config = dict(
    arch='gmlp',
    model='multi-label image tagger',
    dataset='aerial photos of the United States (SatlasPretrain)',
    train_examples=203450,
    image_size=24,
    crop_scale_min=0.7,
    horizontal_flip=True,
    rotation_deg=10,
    color_jitter=0.2,
    norm='layernorm_no_bias',
    mlp_ratio=4,
    layer_scale_init=0.1,
    patch_size=[2, 2],
    layers=16,
    width=512,
    num_labels=7,
    mixing='mixup',
    residual_init='scaled_by_depth',
    optimizer='soap',
    beta2=0.999,
    lr=0.002,
    beta1=0.95,
    shampoo_beta=0.999,
    eps=1e-08,
    precondition_frequency=16,
    max_precond_dim=1536,
    one_sided=True,
    adamw_lr_other_params=0.00095,
    l1_shrink=0.03,
    steps=24100,
    batch_size=64,
    epochs=7.6,
    lr_schedule='cosine',
    final_lr_fraction=0.1,
    warmup_steps=1200,
    weight_decay=0.03,
    adamw_weight_decay_other_params=0.01,
)
Rows from block 5 of a small multi-label image tagger, named by matrix and row number. Rows with one number belong to one neuron. Each number is 50 + 10 x the weight over its row's rms, rounded and kept within 0 to 99. All counts start at 0.
After each neuron's rows are labels from the 100 images, of 14976, where the neuron reaches its largest size: "peak on" is the class under the peak. Only what is clearly more common there than usual is listed. The data: aerial photos of the United States (SatlasPretrain).
# u: gMLP up (value half) (model.blocks.5.mixer.u.weight, 1024x512), inputs 448-511
# v: gMLP up (gate half) (model.blocks.5.mixer.v.weight, 1024x512), inputs 448-511
# out: gMLP down (model.blocks.5.mixer.out.weight, 512x1024, transposed), outputs 448-511

u.367:56 56 46 50 54 50 49 51 36 53 51 39 50 53 48 50 55 00 31 87 49 67 50 54 60 53 60 50 72 48 47 50 39 30 50 86 50 58 51 50 99 43 50 13 50 51 49 51 89 50 53 56 50 52 48 55 48 38 53 45 47 50 24 00
v.367:50 50 50 50 49 50 50 50 48 50 50 51 50 50 50 50 50 50 51 46 50 50 50 50 51 51 50 50 49 50 53 50 50 51 50 51 50 50 50 50 51 50 51 50 50 50 50 50 50 50 50 50 47 49 50 51 52 50 50 51 50 50 48 50
out.367:49 50 47 45 49 50 37 50 51 50 51 97 49 50 49 50 62 49 50 50 50 50 51 50 52 72 50 65 48 50 49 52 50 51 50 50 50 54 50 50 50 51 51 45 50 64 50 50 48 50 50 50 47 50 50 50 50 49 50 00 49 50 42 55
peak on: crop field

u.243:61 53 49 49 50 54 48 43 59 49 49 45 53 54 54 30 52 48 43 31 52 60 58 51 20 65 52 49 46 50 53 05 46 43 48 40 52 39 51 54 53 44 44 48 53 36 50 44 50 49 49 58 51 56 49 50 61 44 54 48 55 49 46 48
v.243:50 56 50 50 51 50 50 48 35 52 10 49 49 50 50 50 48 51 47 26 49 49 51 52 61 50 49 50 78 48 00 45 50 43 45 55 50 51 50 50 16 50 50 50 50 47 50 50 50 50 50 50 45 50 49 51 56 46 50 50 50 50 50 56
out.243:38 51 45 51 50 51 53 50 50 50 55 39 50 52 49 49 52 49 50 48 50 50 31 50 48 58 51 51 48 50 53 87 51 51 50 49 49 50 49 51 54 50 49 49 50 55 50 51 55 51 50 50 50 50 50 53 50 45 51 00 54 50 50 69
peak on: building

u.409:50 45 50 54 67 50 54 54 53 51 53 48 51 49 42 50 46 55 44 49 50 40 50 56 57 50 45 49 45 53 00 39 50 49 52 55 45 51 51 50 56 52 50 53 50 52 50 50 82 52 51 50 34 47 50 49 25 51 51 54 51 47 49 48
v.409:51 49 49 60 52 48 47 46 61 50 55 55 45 47 50 52 51 73 48 58 52 37 49 47 62 50 40 36 52 48 00 39 51 45 59 54 51 50 49 50 45 52 54 49 47 64 51 52 47 54 50 51 55 51 50 45 25 38 50 52 50 46 56 60
out.409:95 50 50 50 50 50 48 50 50 56 50 55 50 51 49 51 69 50 50 49 50 50 49 50 50 49 52 55 51 50 50 44 50 50 51 50 50 50 51 50 50 51 49 49 50 57 51 50 50 50 50 50 50 51 50 51 50 51 50 24 49 50 50 51
peak on: crop field

u.167:53 52 50 50 57 50 50 50 51 53 44 52 50 50 51 50 50 50 51 50 49 50 50 51 40 51 50 52 54 49 50 49 47 64 49 51 51 52 50 50 48 46 48 50 50 50 50 51 48 52 50 50 52 50 65 50 50 46 51 45 50 50 61 47
v.167:49 50 51 50 47 50 50 50 39 49 47 52 50 49 51 50 50 49 50 40 50 50 50 50 50 51 50 50 49 51 72 50 50 67 51 49 50 49 50 50 53 50 51 50 50 50 50 54 50 50 50 49 50 49 50 51 54 51 50 51 50 50 48 48
out.167:99 45 50 73 37 49 45 51 52 56 50 41 48 51 57 54 49 54 50 51 49 51 49 52 64 27 48 50 64 39 46 51 52 47 44 61 49 49 38 51 99 59 66 45 52 62 50 50 41 50 48 49 69 53 55 55 55 55 50 47 05 50 52 78
peak on: crop field

u.600:48 53 50 49 48 50 50 50 50 51 51 50 50 53 53 50 47 49 49 50 50 53 53 49 46 49 52 47 48 48 56 50 51 48 51 46 50 50 50 51 51 50 50 50 50 54 50 52 42 50 49 49 53 50 50 50 49 48 51 50 50 50 51 33
v.600:50 50 50 50 50 50 50 50 50 50 50 50 50 50 50 50 50 20 50 50 50 50 50 50 50 50 50 50 50 50 50 50 50 50 50 51 50 50 50 50 50 50 50 50 50 50 50 50 50 50 50 50 49 50 50 50 50 50 50 50 50 50 50 50
out.600:38 51 49 48 49 52 50 50 51 49 50 31 51 51 50 99 50 50 52 51 50 48 51 50 46 99 50 52 45 51 53 54 48 52 51 47 51 51 51 52 41 48 48 49 50 45 51 50 55 50 51 50 50 50 50 50 50 49 50 47 50 51 50 49
peak on: building

u.713:50 62 51 58 54 54 49 48 41 49 45 39 57 58 50 50 62 49 47 37 49 68 41 50 63 60 59 57 66 48 49 51 34 38 48 37 51 63 49 50 47 42 47 35 50 54 51 64 47 46 54 53 46 51 40 62 50 38 50 47 51 51 49 50
v.713:49 50 50 50 46 50 50 50 31 48 45 51 48 50 51 50 50 50 50 20 51 50 50 50 56 53 50 50 45 52 30 50 50 62 52 50 50 50 50 50 45 50 55 50 50 49 50 50 51 50 50 50 39 43 50 53 50 50 50 59 50 50 31 48
out.713:34 51 43 48 49 47 67 52 50 46 49 29 50 51 48 50 50 59 48 39 50 53 37 51 47 66 50 85 55 53 52 57 52 52 50 52 51 48 54 49 75 50 60 42 50 49 50 50 65 50 50 50 44 51 48 57 56 50 51 00 49 49 54 63
peak on: building

u.637:61 52 50 50 49 52 48 41 74 51 51 43 50 51 54 38 50 53 47 41 52 54 52 47 36 63 51 46 44 51 56 14 44 51 46 36 51 39 51 52 54 45 50 50 50 36 50 46 45 49 49 56 50 53 49 49 53 48 52 49 51 49 46 47
v.637:49 51 50 48 54 51 50 48 49 50 10 48 50 50 47 50 51 52 48 49 48 49 51 50 64 47 50 50 66 48 00 46 51 32 48 70 50 43 51 51 33 48 49 50 50 49 51 50 50 50 49 50 17 50 49 50 51 49 50 50 53 49 58 53
out.637:26 50 49 53 49 52 58 50 50 50 51 26 50 51 49 49 59 50 50 49 50 49 39 50 48 56 51 63 46 50 52 99 51 51 50 49 48 49 50 50 64 49 49 49 50 48 50 50 53 51 52 50 48 50 50 50 51 47 51 14 54 50 50 68
peak on: building

u.736:34 50 50 49 43 52 50 50 52 47 57 43 50 50 58 50 55 46 50 36 50 60 41 46 32 51 53 49 50 51 73 49 54 00 50 46 50 54 50 50 97 47 47 50 50 54 50 52 51 49 48 51 55 51 51 50 48 49 53 72 52 51 50 53
v.736:50 50 50 50 51 49 52 47 46 47 54 49 50 50 50 52 51 49 48 50 51 47 49 49 51 50 51 50 53 50 30 50 49 88 52 60 49 49 50 50 49 50 53 49 50 51 51 49 48 48 50 50 50 47 50 50 42 53 50 56 52 50 56 46
out.736:00 51 44 51 51 50 51 50 50 45 52 44 51 50 49 49 23 48 52 50 50 50 52 52 48 79 49 41 47 50 51 79 51 52 51 50 50 50 50 54 51 49 49 52 50 48 49 50 51 49 50 50 48 50 50 50 49 47 50 63 52 50 51 51
peak on: building

u.489:65 68 50 40 64 61 48 42 63 43 46 54 39 62 48 50 51 38 59 59 50 60 48 53 72 56 48 55 62 39 49 65 41 38 47 55 67 59 53 52 61 41 47 49 51 41 52 56 41 53 49 47 56 62 32 66 32 24 44 35 47 54 75 54
v.489:47 48 50 50 46 50 47 52 42 47 48 53 50 50 51 50 48 49 52 47 50 50 45 50 48 52 50 50 34 51 99 54 50 66 51 44 49 46 50 50 49 50 52 50 50 49 50 54 51 50 50 50 41 45 50 52 56 50 50 55 50 50 26 53
out.489:53 45 48 53 52 39 64 50 45 36 52 39 44 42 48 48 43 60 52 46 50 49 44 51 62 61 46 69 57 53 40 23 51 23 39 81 49 44 54 46 57 49 63 60 50 37 43 53 42 47 52 47 56 52 48 41 48 47 51 43 46 50 60 63
peak on: crop field

u.180:31 51 47 46 32 68 16 48 64 48 50 36 57 56 51 50 61 48 50 74 53 61 53 51 55 54 60 38 50 51 72 50 51 00 49 49 59 51 50 54 50 50 46 31 50 49 48 51 40 49 49 50 10 54 56 49 49 49 53 52 63 53 50 48
v.180:50 50 50 50 50 50 50 50 48 50 51 50 50 50 50 50 50 50 50 48 50 50 50 50 50 50 50 50 50 50 50 50 50 48 50 52 50 50 50 50 52 50 50 50 50 50 50 50 50 50 50 50 49 50 50 50 52 50 50 50 50 50 50 47
out.180:00 30 48 35 52 50 69 46 44 42 51 46 50 50 51 47 52 50 54 51 50 50 45 51 48 67 50 51 47 49 55 83 51 50 50 51 50 50 49 61 54 48 50 52 50 21 48 51 64 50 50 51 49 51 50 50 50 46 50 47 53 49 46 50
peak on: building

u.684:53 48 50 50 52 53 51 52 49 52 44 50 50 52 54 50 49 53 56 58 50 53 50 51 39 51 50 53 56 49 87 51 49 50 46 54 50 65 50 51 48 50 50 50 49 57 48 51 50 50 50 50 50 52 49 53 49 50 51 44 51 51 50 51
v.684:50 50 50 50 50 50 50 50 50 50 50 50 50 50 50 50 50 50 50 50 50 50 50 50 50 50 50 50 50 50 49 50 50 50 50 50 50 50 50 50 50 50 50 50 50 50 50 50 50 50 50 50 50 50 50 50 50 50 50 50 50 50 51 50
out.684:49 50 51 54 49 50 50 50 50 50 49 52 50 49 51 50 50 50 51 53 50 50 56 51 53 47 49 50 50 49 49 50 50 48 46 52 51 49 49 51 53 51 54 51 51 48 50 49 48 50 49 50 55 51 51 50 49 52 49 67 50 50 51 53
peak on: crop field

u.85:37 48 52 52 50 47 54 50 51 51 52 63 42 53 47 50 46 50 74 52 49 46 40 50 62 52 48 57 52 54 46 43 58 54 50 63 48 49 46 49 53 52 48 49 48 55 50 61 63 49 50 52 21 51 50 53 53 55 46 50 48 50 47 53
v.85:50 52 50 50 50 50 49 51 54 50 50 46 50 50 51 50 50 49 49 55 50 50 50 50 49 51 51 49 48 47 56 49 49 49 51 51 50 49 51 50 44 49 49 51 52 50 50 50 50 52 50 50 51 50 49 50 48 48 50 50 50 50 55 49
out.85:50 50 50 51 49 50 48 50 50 50 47 49 50 49 50 50 46 50 51 51 50 50 53 51 50 47 51 60 50 50 50 99 48 51 48 48 51 48 51 49 50 50 53 49 50 51 50 50 49 50 50 50 49 49 49 49 49 52 50 71 48 50 50 55
peak on: crop field

u.206:55 53 50 50 49 55 47 49 69 50 56 51 51 51 48 51 63 44 50 43 51 51 51 51 48 51 53 49 45 49 70 55 46 49 31 47 52 51 51 50 43 46 49 47 48 46 49 48 31 52 51 53 99 53 50 50 50 41 52 49 50 50 68 49
v.206:49 54 50 50 44 50 50 49 56 50 63 49 49 50 51 51 46 45 50 34 52 42 50 49 51 51 51 50 51 50 31 51 49 88 50 51 50 52 50 50 99 49 51 58 50 53 50 51 40 50 50 51 50 50 50 50 44 48 50 51 50 50 52 52
out.206:06 49 51 48 51 51 52 49 50 50 51 48 50 49 51 48 18 50 48 50 50 50 43 50 50 51 50 35 48 51 51 46 51 50 50 50 49 49 49 52 29 49 45 51 50 49 49 49 55 50 50 51 50 50 50 50 50 49 50 57 50 50 49 37
peak on: building

u.244:56 48 51 46 38 63 48 40 85 45 61 48 67 55 63 47 69 38 53 48 52 81 50 47 27 67 61 44 52 54 73 50 45 35 50 44 50 45 51 54 52 35 50 34 50 32 50 47 48 50 48 48 53 60 51 54 53 50 59 54 56 51 49 47
v.244:46 54 50 50 46 50 50 49 30 50 25 50 50 50 51 50 50 52 52 41 50 50 50 50 50 50 50 50 50 50 32 50 50 43 50 56 50 50 50 51 47 50 51 50 50 50 50 51 52 50 50 50 41 48 50 54 60 50 50 50 50 50 39 53
out.244:10 51 46 51 48 52 57 50 51 50 51 39 50 50 48 49 44 49 49 49 50 50 20 50 44 56 49 47 44 51 54 56 51 57 51 50 51 50 49 51 47 49 50 48 50 52 48 51 59 50 51 50 43 49 50 50 52 45 51 36 52 50 48 58
peak on: building

u.232:72 54 50 48 50 53 47 45 77 51 54 46 51 50 52 45 51 57 45 42 52 57 53 51 40 61 51 45 35 50 62 43 36 49 49 32 53 36 52 51 53 41 52 49 50 29 50 41 48 50 50 55 62 53 50 50 57 42 53 54 48 50 47 47
v.232:43 59 50 47 51 51 50 48 80 51 09 44 50 50 50 54 51 55 49 57 48 44 52 50 46 46 49 50 48 43 54 39 52 48 49 53 50 51 50 51 37 49 47 49 51 49 50 53 52 51 50 50 35 53 50 49 53 51 50 50 56 48 53 54
out.232:44 50 49 55 50 51 54 49 49 49 51 46 50 52 48 49 49 49 50 49 50 49 30 49 49 54 50 51 47 50 52 81 52 50 50 49 49 50 49 51 61 50 48 50 50 50 50 50 53 51 50 50 47 50 50 50 51 47 51 16 57 50 50 55
peak on: building