Weights of a small multi-label image tagger: 24-pixel images, norm layernorm_no_bias.
Rows from block 6 of a small multi-label image tagger, named by matrix and row number. Rows with one number belong to one neuron. Each number is 500 + 40 x the weight over its row's rms, rounded and kept within 0 to 999. All counts start at 0. Numbers have three digits each.
After each neuron's rows are labels from the 100 images, of 14976, where the neuron reaches its largest size: "patch colour" is the nearest of a few named colours to the mean colour under the peak. Only what is clearly more common there than usual is listed. The data: aerial photos of the United States (SatlasPretrain). In brackets: how many of the 100.
# u: gMLP up (value half) (model.blocks.6.mixer.u.weight, 1024x512), inputs 114-170
# v: gMLP up (gate half) (model.blocks.6.mixer.v.weight, 1024x512), inputs 114-170
# out: gMLP down (model.blocks.6.mixer.out.weight, 512x1024, transposed), outputs 114-170

u.472:493500496497499502500504492499502506515496498499500510498500514496493496495499501495555501501302499500501501500502500497555498499499497539498496501497499501500503510501497
v.472:501500462493498494503501500501505516509500512498500493503536523495500497501508510496629501503501512498470500500498512506493496512498480538500501531488495503499487526500493
out.472:500498501486512505501492489504505495492492501507505500503501338506497500422486501502500502506497491500499502507503499499489506498508590465500504504502534505502500501510523
patch colour: pink (75)

u.446:490507797497415516519502506539525490502518461474513510538471491500498507506482506496579531497409505568485518504497500508514509495500435557528510499492560500505499516506473
v.446:533403450491429505506501564442492468481513464554549498487488446515502416556506502554524525486518466534494505504470508483556466507505508495501465509500435535471515555410451
out.446:502428721486504494480496499469499506496469438504506500477497422500496498517500499499596509499513553498521497463501498487581497439427605509496499490512501528479531443491574
patch colour: grey (84)

u.746:499502499494472511513504498501506500515200501506501536500491502494495499504495501503534506499503501505515500511506507497502490494480487494503498497495488492397511497517505
v.746:519511483513488510494496501526495499518431489494501492500510502508498504535494529503652501499480492499486482484503504496489504509498502492473498514572503503488502480510460
out.746:499486506485511499508500496494502492535448506501503500498502488504498502486500501501526509505497502504496505501501500504495495501524510501495505502500661508500488488512512
patch colour: pink (48)

u.408:498496497523510500501496501492499499503496493494500482506496508500488477504491479501310500476916499491497500494502499497496499500498514496500496501490509500500489500501503
v.408:485504524503485489500494506475501502507515499506497491493484505503495513465452487500492507497500500500505517534497474495490485439495517480498507500508437495525501513540493
out.408:495433498487486497500624417505496499585455510486499500408499500495491505494514497499511565456513504482503501495493498491497530501500486616500499520498519566513479449505512
patch colour: black (26)

u.141:503486622462493499507527537513478528473532504641475493471495446512630503497484391547495493513442500495518478543493505487422519512501439450487504481508511529491517463364517
v.141:535466485514399498391505533505498487488531499504473447485503497512488483626487503529527475495515469535520503469493483463538497470501512496509490506501425529477511501448481
out.141:516486608536501484488496490508501508494412452497458500467500537517501501500514500496502519492500507401506500509501505500559502451542503607488497456493504500493498443534449
patch colour: black (27)

u.649:524531698518534495511513507479508513476523503501493504500471366502526476527507514502490511527472496442439460550488484492458530515500472483503514546497549499540497435455500
v.649:564433450511450503458504583426497494469534493581520462487473497510500438602500500562505487496508473547510544474469499448615497479500516483492463509495433516413511520495462
out.649:511477611496500502483501475498499496500426466501504500474501423497500500494503498498522546504501514498506498477505502498552504400508508543494503469502501524450491472560511
patch colour: brown (70)

u.190:503502431502495497512530513490484503502540502544453499503486461500525502499466486519500482500479500500504448498497480493500484507499423449451553521493549547508498439429521
v.190:559514487510460628497502573404597496499595480487500500500509499504500486544557500514494498510503502556524490497495501435505490478505500476479500510557473509513503504521502
out.190:510545441524511496509511632540504496522441494500494500480500491501502505438508500499502466529503440366505501546498502500519522504516386515436500498497492483522503477515499
patch colour: brown (66)

u.688:537483515460513514510504489527490470505580500490469489587573539500545484475447544512536485500470495499527504518373502487494505498508526511465565511511580491503538522515522
v.688:483537471521476535500498559472502480519489368469502516497501496500500502513517496477524541513503506497542483518454476448536499495510500502406518496538494502478528479570539
out.688:497580482556495498497528598514498504511505504500491500373499495499501499550511500496522354497509473500495500495499500485573511478504537483506500494582522500501499468492460
patch colour: pink (30)

u.72:445522485466466500579457482482500455517400503493530544548459515481412497494514509478501533501515608501455509461504381505571439448501565463469447492562500471488500537664506
v.72:497511447529476567499500561462478477508498377497530515498496491506507493509516495498523549532493476504536486489458487431550498489510503450434507501521479506482523497558511
out.72:497571505500502500511507506503499502519543512508530500469497491500500506498489507498482319496436509534584500499484512488502505515419454507515501495482458443505552499333505
patch colour: grey (88)

u.36:534523571496494493493511500507509486489504457520565496473494776499513511500494471517508502504503493510515529486502000474497498495463531485513480473510462495557501534500507
v.36:522475497478472521499500516470475488500530485525497520506501507501500497519499608548540553483492500429496512489504486495503500502488610500500506535492387504524493478502459
out.36:517442542496484489502477483498505494584386500496487499429502494499499496490504497502572520489497503497501502506501501489491500488502500545569497553553517504401498307500494
patch colour: pink (30)

u.244:515507409471475519524486503501504499456486535513555536436509561476500469482505631504492453498566506502500505505554508505480532508500523482511489474499490472429500596421434
v.244:546431500505447412349512536499485501440500520537498427494503442523503487598486504550614483495507483512513538475496495487511500484500526488511494502499444523456517507415456
out.244:522503472500519500526495536505499505504555509515493500509500554501500500545487500501495419504478481523502500514505500520463516543509494471504500498414465458514436506495480
patch colour: grey (84)

u.254:509547367540441523482487488492544535501523474430532498397519512491468491488520500475493490500574495500498475486533482500506499514495546517561504524469485500520463538477440
v.254:572416497502436502402503549460504484482546499534506426493502505515494456662481507592569476486523497532505530463495490467503496468499509489509486567496428532458500501449456
out.254:557505444485526500508494496495500500499502499503499500511500506495488501531471500501528473508506478525501499507500499502500499510495538525500498398491479500503495499482526
patch colour: brown (85)

u.372:500503501498494500502493500494502505484493496501502498505500502496501501495505499499488508500507510501470510500489507499503500500501502498499494486501484500501501505504497
v.372:507468422403476533497555556446499511502508485566536520535436501503556508517515488505560544500713495529474497484378490475495489502518502496494496494515462513437502476496510
out.372:511587486475529500506552508495493504511531507500499500497498452503500498592497499505515486504426500500508499508499499508511461494506569504500501413491455503508491491482473
patch colour: brown (61)

u.224:499493503501502501506505508496494504497513504497494500506496497504499506477500501505224503484623501498501492475483502504499497478512495497499526499475508506499500497485473
v.224:488503388505485544521498486511519473501480435464492516492529500492484494458559507473530488505533518490553461511469423501505484483519498518499430530498461500495502456470471
out.224:514493486499503500526559506502494506506503505493506500482501522510498503523497499501524445496505494504489508497503500510503511470499500517508500440484517491520499494498474
patch colour: black (27)

u.767:514460398502506469520494499453504494468517758514526516502498452500434534464483506541346502495484497470503505500569536526525506556495476500500438485495436497469495494476476
v.767:579453500509394448350510539503494490497500497505502425489501464502496469645495500536577476499522501508529517458496484483515489470503529498504497501506441519456519502439469
out.767:513462498489484507487506521488506475500481612499496500515504476493499501525503503505496545512519515498449500515494505503428533515552435429478496546498468478642492491575467
patch colour: pink (57)

u.283:500457509490490504495509501501490547498488494513484500496511519501511504360512498504506512500308515499504501500486512492500500471499499471487548490496500504505504506494513
v.283:482495535500493523503500479502504471502463499466477465507478478510523468536481500484505488500428467581516504568500511483503497520506482519515486500494467492505493480432562
out.283:486501533507508497506520507502500497519458498504484500499502498516512505500487507503512516529490516489484497521504500516500500499470503510442498467516500501512500495530455
patch colour: pink (36)

u.333:501493500503496502502499502500500493499498497500502504499494471500500500570506501500495500500502499502509500498500498498501492488500500501507501495501494502515498491506501
v.333:520473481489499449501496537526502499499495502513491515496488477501519459560516501505486497501495505499477514512488539501505499499502495498500488457498500509498502488499494
out.333:511518499496500500505517501507496514498509516500504501501500506498495500503507500498502530499500501477509500492497496500503550482500504538500500482501507567501497500543504
patch colour: black (58)

u.33:496580495502490508482503504459500596475479424492323500483498487499563472544483488504555381497512501489502497503301498500446555499500557482513498504502499535539489475450435
v.33:554464494518463491431506592475500483483520496547470424476501507539498485650472500530557462491519488561528507467487499476508494469501526492507451515498439522442533516473452
out.33:515677458501515500479445586547496502477498443503475500504501490499503500601495500497506449518490482514475502500570417501496504499492683500500501513527510501464549502499501
patch colour: brown (68)

u.608:500512563506505502505506503518497497498595500525449487502502482500576500494552503499508500507472501498483497501483453486425482498500426485502569526507627489499529491409504
v.608:592474500502440494430501522482500499479530500506495447499506494507495493607498503535539485490527500502501524473497486490504497479500504492510499505500477508456500500401480
out.608:501496496609481500496510484511499506512384472500487500430500500500496500450501499497575531497498500436502500497498501487591496404519506535476501460567499522485490328543494
patch colour: black (26)

u.185:628478507557496499481503495484497529490532507499294469439502327502495475469456508522499471500266445577545474439529494487500580578502465496504522513461573498510515468330499
v.185:501488499503445482500538539395484511342512499542390494490499505513494498597505501530504503502533505498517518500488491490513497471577545482498492503538502502435526578497457
out.185:508514486501509495465509548570502502486411490498500501497501496500500500508502495500540490507592425413500500516500502498509557479519522505430492500597503501492504492570511
patch colour: grey (86)

u.419:491497499512492499501491507483483498510487500510502499504495507495494522504488495485507498500504502515527496499500514479507508497492490495480493493497492503535499490506493
v.419:524516546613531583486505494484496497535631422501408475569433568436489480577524445500493522449522486511502500502502572480500481496506491529458580439453459499480498509672523
out.419:514411537569502507532503456498500500546340494500524500360504501500524450493476498499689517501491504525467498501497500501493518449490479503546500506498497504506490488555398
patch colour: pink (65)

u.578:502489501505496502501503502504512497484492493497512551527501407502500492748511501499500508500507503505490499503493506500490493495500499477504503493503492504502504495500495
v.578:555470500427456498507496500496510548501494493555522514507498339498552534579526503502505520505508506493478511493479573492496503497504495449483495471576470514501506480516607
out.578:509508499489488500497573501506496508498497516496511500500500507490494499502506500499503549492502485442507503492494500499504507464508497553500503499513504637505490459508497
patch colour: black (57)

u.214:506506491504493508508500505476512499502496507501522510505487493482500508505492485501530509495504495507573499485520495487497499510471509507507496501492511491542500506509319
v.214:515502498467509533538505501500531518481484492508573501516499495490469526492511498500493501494550495458512494500532451492470506519498521493521575468504480497520510511606292
out.214:522469504499503503507493489487500498653345501499501500414503494505506483480495500502644553504496505507486500500492500504473508430497478500530501507502497507477490458632484
patch colour: pink (59)

u.11:527505508575517464481507480487500487509519480520468482495489465513493432687473487507511501501414489566509495450500472482499675504510531491486498508499483505616522450442496
v.11:592454447505474473447510512429500496486503502520506493507423497510516505645487511527542488497512505395509514485504491490461470443502486441499497523555505552459504494413461
out.11:448498458504424501467501497513502504496443499493512500497501500497500500444511496499543591498577482365500500500499501483504499483557498511483500571612531527474501495517529
patch colour: grey (95)

u.371:491498497516494503502492504484490500503491498506505499502495500495491514504488489492509497498501501511552497498500516477522506459496493499494494495494497500521500496501475
v.371:509491548567503545505488499491486501506619415505483466563447557458502494555515477498551503436483482498507500503503521503460496507498498542485623482451464492490497513548435
out.371:514417577508502506519501452490500498632360497500519500346503498501518452483485500500799527501492503521480500504497499503491512406490487508547502492496500541480490296555454
patch colour: pink (57)

u.126:501503553461489507506508504492499527485505501567458498487495486508619501532480307510518503512463503477500508539471472490433510504509430472471510539529596516498517449454484
v.126:488501500542448480500529543516485468439481489482368466482507487505492512536492504500572472503513491503545499468437498473506418482545521500502497464507485515437556500496493
out.126:501540545549509501478500499521499503497455449500500500455500496507500500481512500498507509499507504348524501499507501500538500434553518560495500448498508499495495457508485
patch colour: black (31)

u.31:500470536524492493500506506499502492455518472498552488468482603495496515494613472508513511478534491502515524494501454488520496442495514541506488488471468507506496489485421
v.31:523470480504445555514509502499416437505568514457504525485498486497472493525480492519574557496486492414504487452500428507550506501485556527427496508466495517480497494558456
out.31:497460505499489500495486485497505495577394501496489500429502486503502491485505499502592549501513496450496500512500502499486503488527506566510498515515655507492498491565492
patch colour: pink (72)

u.458:485445499482464473497502548505504505513458563493682537521385385489466555507501507502474439446500562474503496508611519547502503504493487469457475490612444515435482472562530
v.458:499582445504507672500486495500519528424505478475459546514516482492494516512548501451496502500502504500542486509481456500500501500544500492514561530527499502506500493545509
out.458:431477500491482494549509454491501500518587525501475500491500603500501500471499504502451702497482514494532497504494508516403499592544464492486500491323499485590444503509495
patch colour: brown (65)

u.605:499517549533467509475500501564512547498496571450605524502505582498494512527520505489463517485584503454477501513494501513493491415485498529566498506485465491487504530584504
v.605:517487375500443523490502672453505510468506452579534491449497511500496512501502496527518491500499499542532495500476499423516500465511526490432499488501456516402513548473491
out.605:503442637477495497514487450414500497507528507501497500498499475500490501509501503500500513484487616633507497485503500526502492510430508503507500479469499502528496497472481
patch colour: grey (92)

u.113:510502500525511501500499486496500509499485497501501496508508381502500500622502498505498506503467495501491499494506494495499487498501502450503491500520492503500501501491522
v.113:506531501506507509497505498478500504497496490536500496502495401512512514502494501490495501497491499512478500499500510491483489475482506490512488506498525503501497499503449
out.113:511493504466452489483484489488504500559479511494506500512501471497499500484508488501499508500493505431501498485495500484482494510523495518487496496503504621511329459507524
patch colour: black (31)

u.523:508501502469340492501493488479500507510507504511489480499500526521498478487459500501504500501499499505497507492494548490500497664517510500496473505514508495496497525487458
v.523:500498531484505513497481501467482506505520570465403476457501512498499454493529495525450496501521514484509497402493492491483488502500494482509507498576497502512500524488488
out.523:509484566490854496508508508493498499498472484497499500513501499502500502543514498501527507507503503489506498501500492500502502466489596505448499434471498503510501491504483
patch colour: grey (83)

u.175:499493499500500433501500493500503501540494507500500503500498501495491496499503451499578502501500499500502501501501511497500498505499501523501422499497503499502501502499505
v.175:495430503515505464500498520542521507531504551505529497496582487491496499475532497498484500501483500502559498499499536498499496524499496487506502523486507493496503523491504
out.175:500504501499507508502423503506504498500513497505506500534501499510500502500494500504512495514497501508496499510509501501488494504508505464485507496458493494500495500509512
patch colour: pink (60)

u.546:505500510496566125491501498491463505502564481482491492498502560500515493611501502497505500502492500500494505495491522498502522380506491468497498506503444495630503499507496
v.546:513502493496502502475502515484461503499523474520531493442491516516524478466487541514587526510523531464488525513414518513520569498518456509468465497474470505550500497534484
out.546:467527502499446500500426531495501499481516496500504500497500500500496497500497500500518499514476499506500500498502500491541489500462497497497501590617497496425523501433611
patch colour: green (42)

u.750:500500503500509509500502504500499514500500499496460503517500517493500497456501525502388514496497506497485498500483829505509511496500493509498504502504517501497498521493500
v.750:542409492501500487427577549431499438483522492561496508502485442491524495640514497555532486481497504497488526504455495470506458507501503474464440464514461492481527525541474
out.750:512588479493516500529528523505492505469565504500510501498499518502500501521496500500504494501487500495493500489499494515510500482475510469485503460466416479530500501487510
patch colour: black (48)

u.536:509504500515500498493492513514494500499496497499486497504499521501500484500500487499456504496500495492498507490503491498502501513498535508508498505493502504497498487504500
v.536:506509492501486489491500533449496506505502497509488500489494530503503504493462494499486506500502499505461500527494514488490487448498519488475503502503521500509500503518503
out.536:511498499483497491488556427496498502522438511498503500471499493494491502480511488499520590481553503438504501494486495490510507501505496578480499512515519558509441484526500
patch colour: black (52)

u.473:514504496500484500500501484479509501511501503502255504497489484500497502490493493500498511500528499517533500482504511488499498500484510486512385497490510496496503517513451
v.473:506508515442506501498557505497499504478473479501539499532498527499499496496498493483495522505568486511436500498497914508449500518502519485499557503478492530517506496601452
out.473:511498506509501501555468495495501495492441497499503500501501494502502486491490498501503501503490507523490498506511500501471507506500471472526499505492495502500499498496481
patch colour: pink (43)

u.238:506559444500509518451480466497504459491486466474497493447501480506424462477518501486490508502564500543497501472500502475533485492500616517512504495501494477487500576500470
v.238:488570455538498642495496485472544495515515489431464540495507464500471479516586500437429526518539512485529480490496465501505499496551501503472524506545502511513499467546506
out.238:511511476502501508500492511511500510443521423500518500534500526500496495584493497499508311492531460495495500490503500497522497497477493508524500499548522511493500570496525
patch colour: brown (79)

u.51:513565486539500492489478493484506519495561500524492513504480422503444506511512500449488586503516505495497507421521501501510487509485491503536442494457493495497471509405457
v.51:502474450504471500490505636462503490497513463577515460483498508502500478550490496523523481501502481537523529484473525432552503464504510479428491482519449506430531526499480
out.51:539434580452507500475483570448507480429454500504529500505503430497497504525495503506598547517526499485479500507513491502482509536382527508448494547625482496519537514552546
patch colour: pink (45)

u.90:486494547508495455497504502503500718525497468499459502534484482501491504502500506492496500500395502654499489502478509501501494496500462529498499511498534540562517468518493
v.90:534435463515401484394508501495523503491529499513456459484498459538468405644488518549513483498532477521496512476491497465516494473500516480515488528499414534477500508426456
out.90:356478678496487499493497404489499501498477440497506500498499509500499505483519500500539600503508600374516495488496499440540490492491501517454501500533512565491543493521499
patch colour: brown (77)

u.604:496471500493473473501496515496501508481487527505592496481498518523500514538448487485401485502520503520509534499617571552506537567496541493496446485500426509530491490462548
v.604:528550504520491596492486504422578493508542488434444528500512490511494491539579500497438509508506514494525501489497468495505493493515493490497508549611501510516498477566495
out.604:493422500486492504506510410492502508494546528499500500587500575502499503499505499503475626501487503481482497509498497527457507525591514485493499512479509504526428510614449
patch colour: grey (86)

u.101:505521359510506503501481492492495513500486517499528480481519576463541485545498464502454496492542492405496497479539498483500484493500535484500486500464479495500473526502478
v.101:592466476499462491482520499435494488513512476579510468474506495506514441638491498494503500496556483500507476489477472476515502503506540482495395514504464546507526500497469
out.101:505535272505507501519499539529500498521540560502498500503500534500501499500490500501495384501464435527497501545502503517441499557540437485538503500510499403538460537495500
patch colour: grey (92)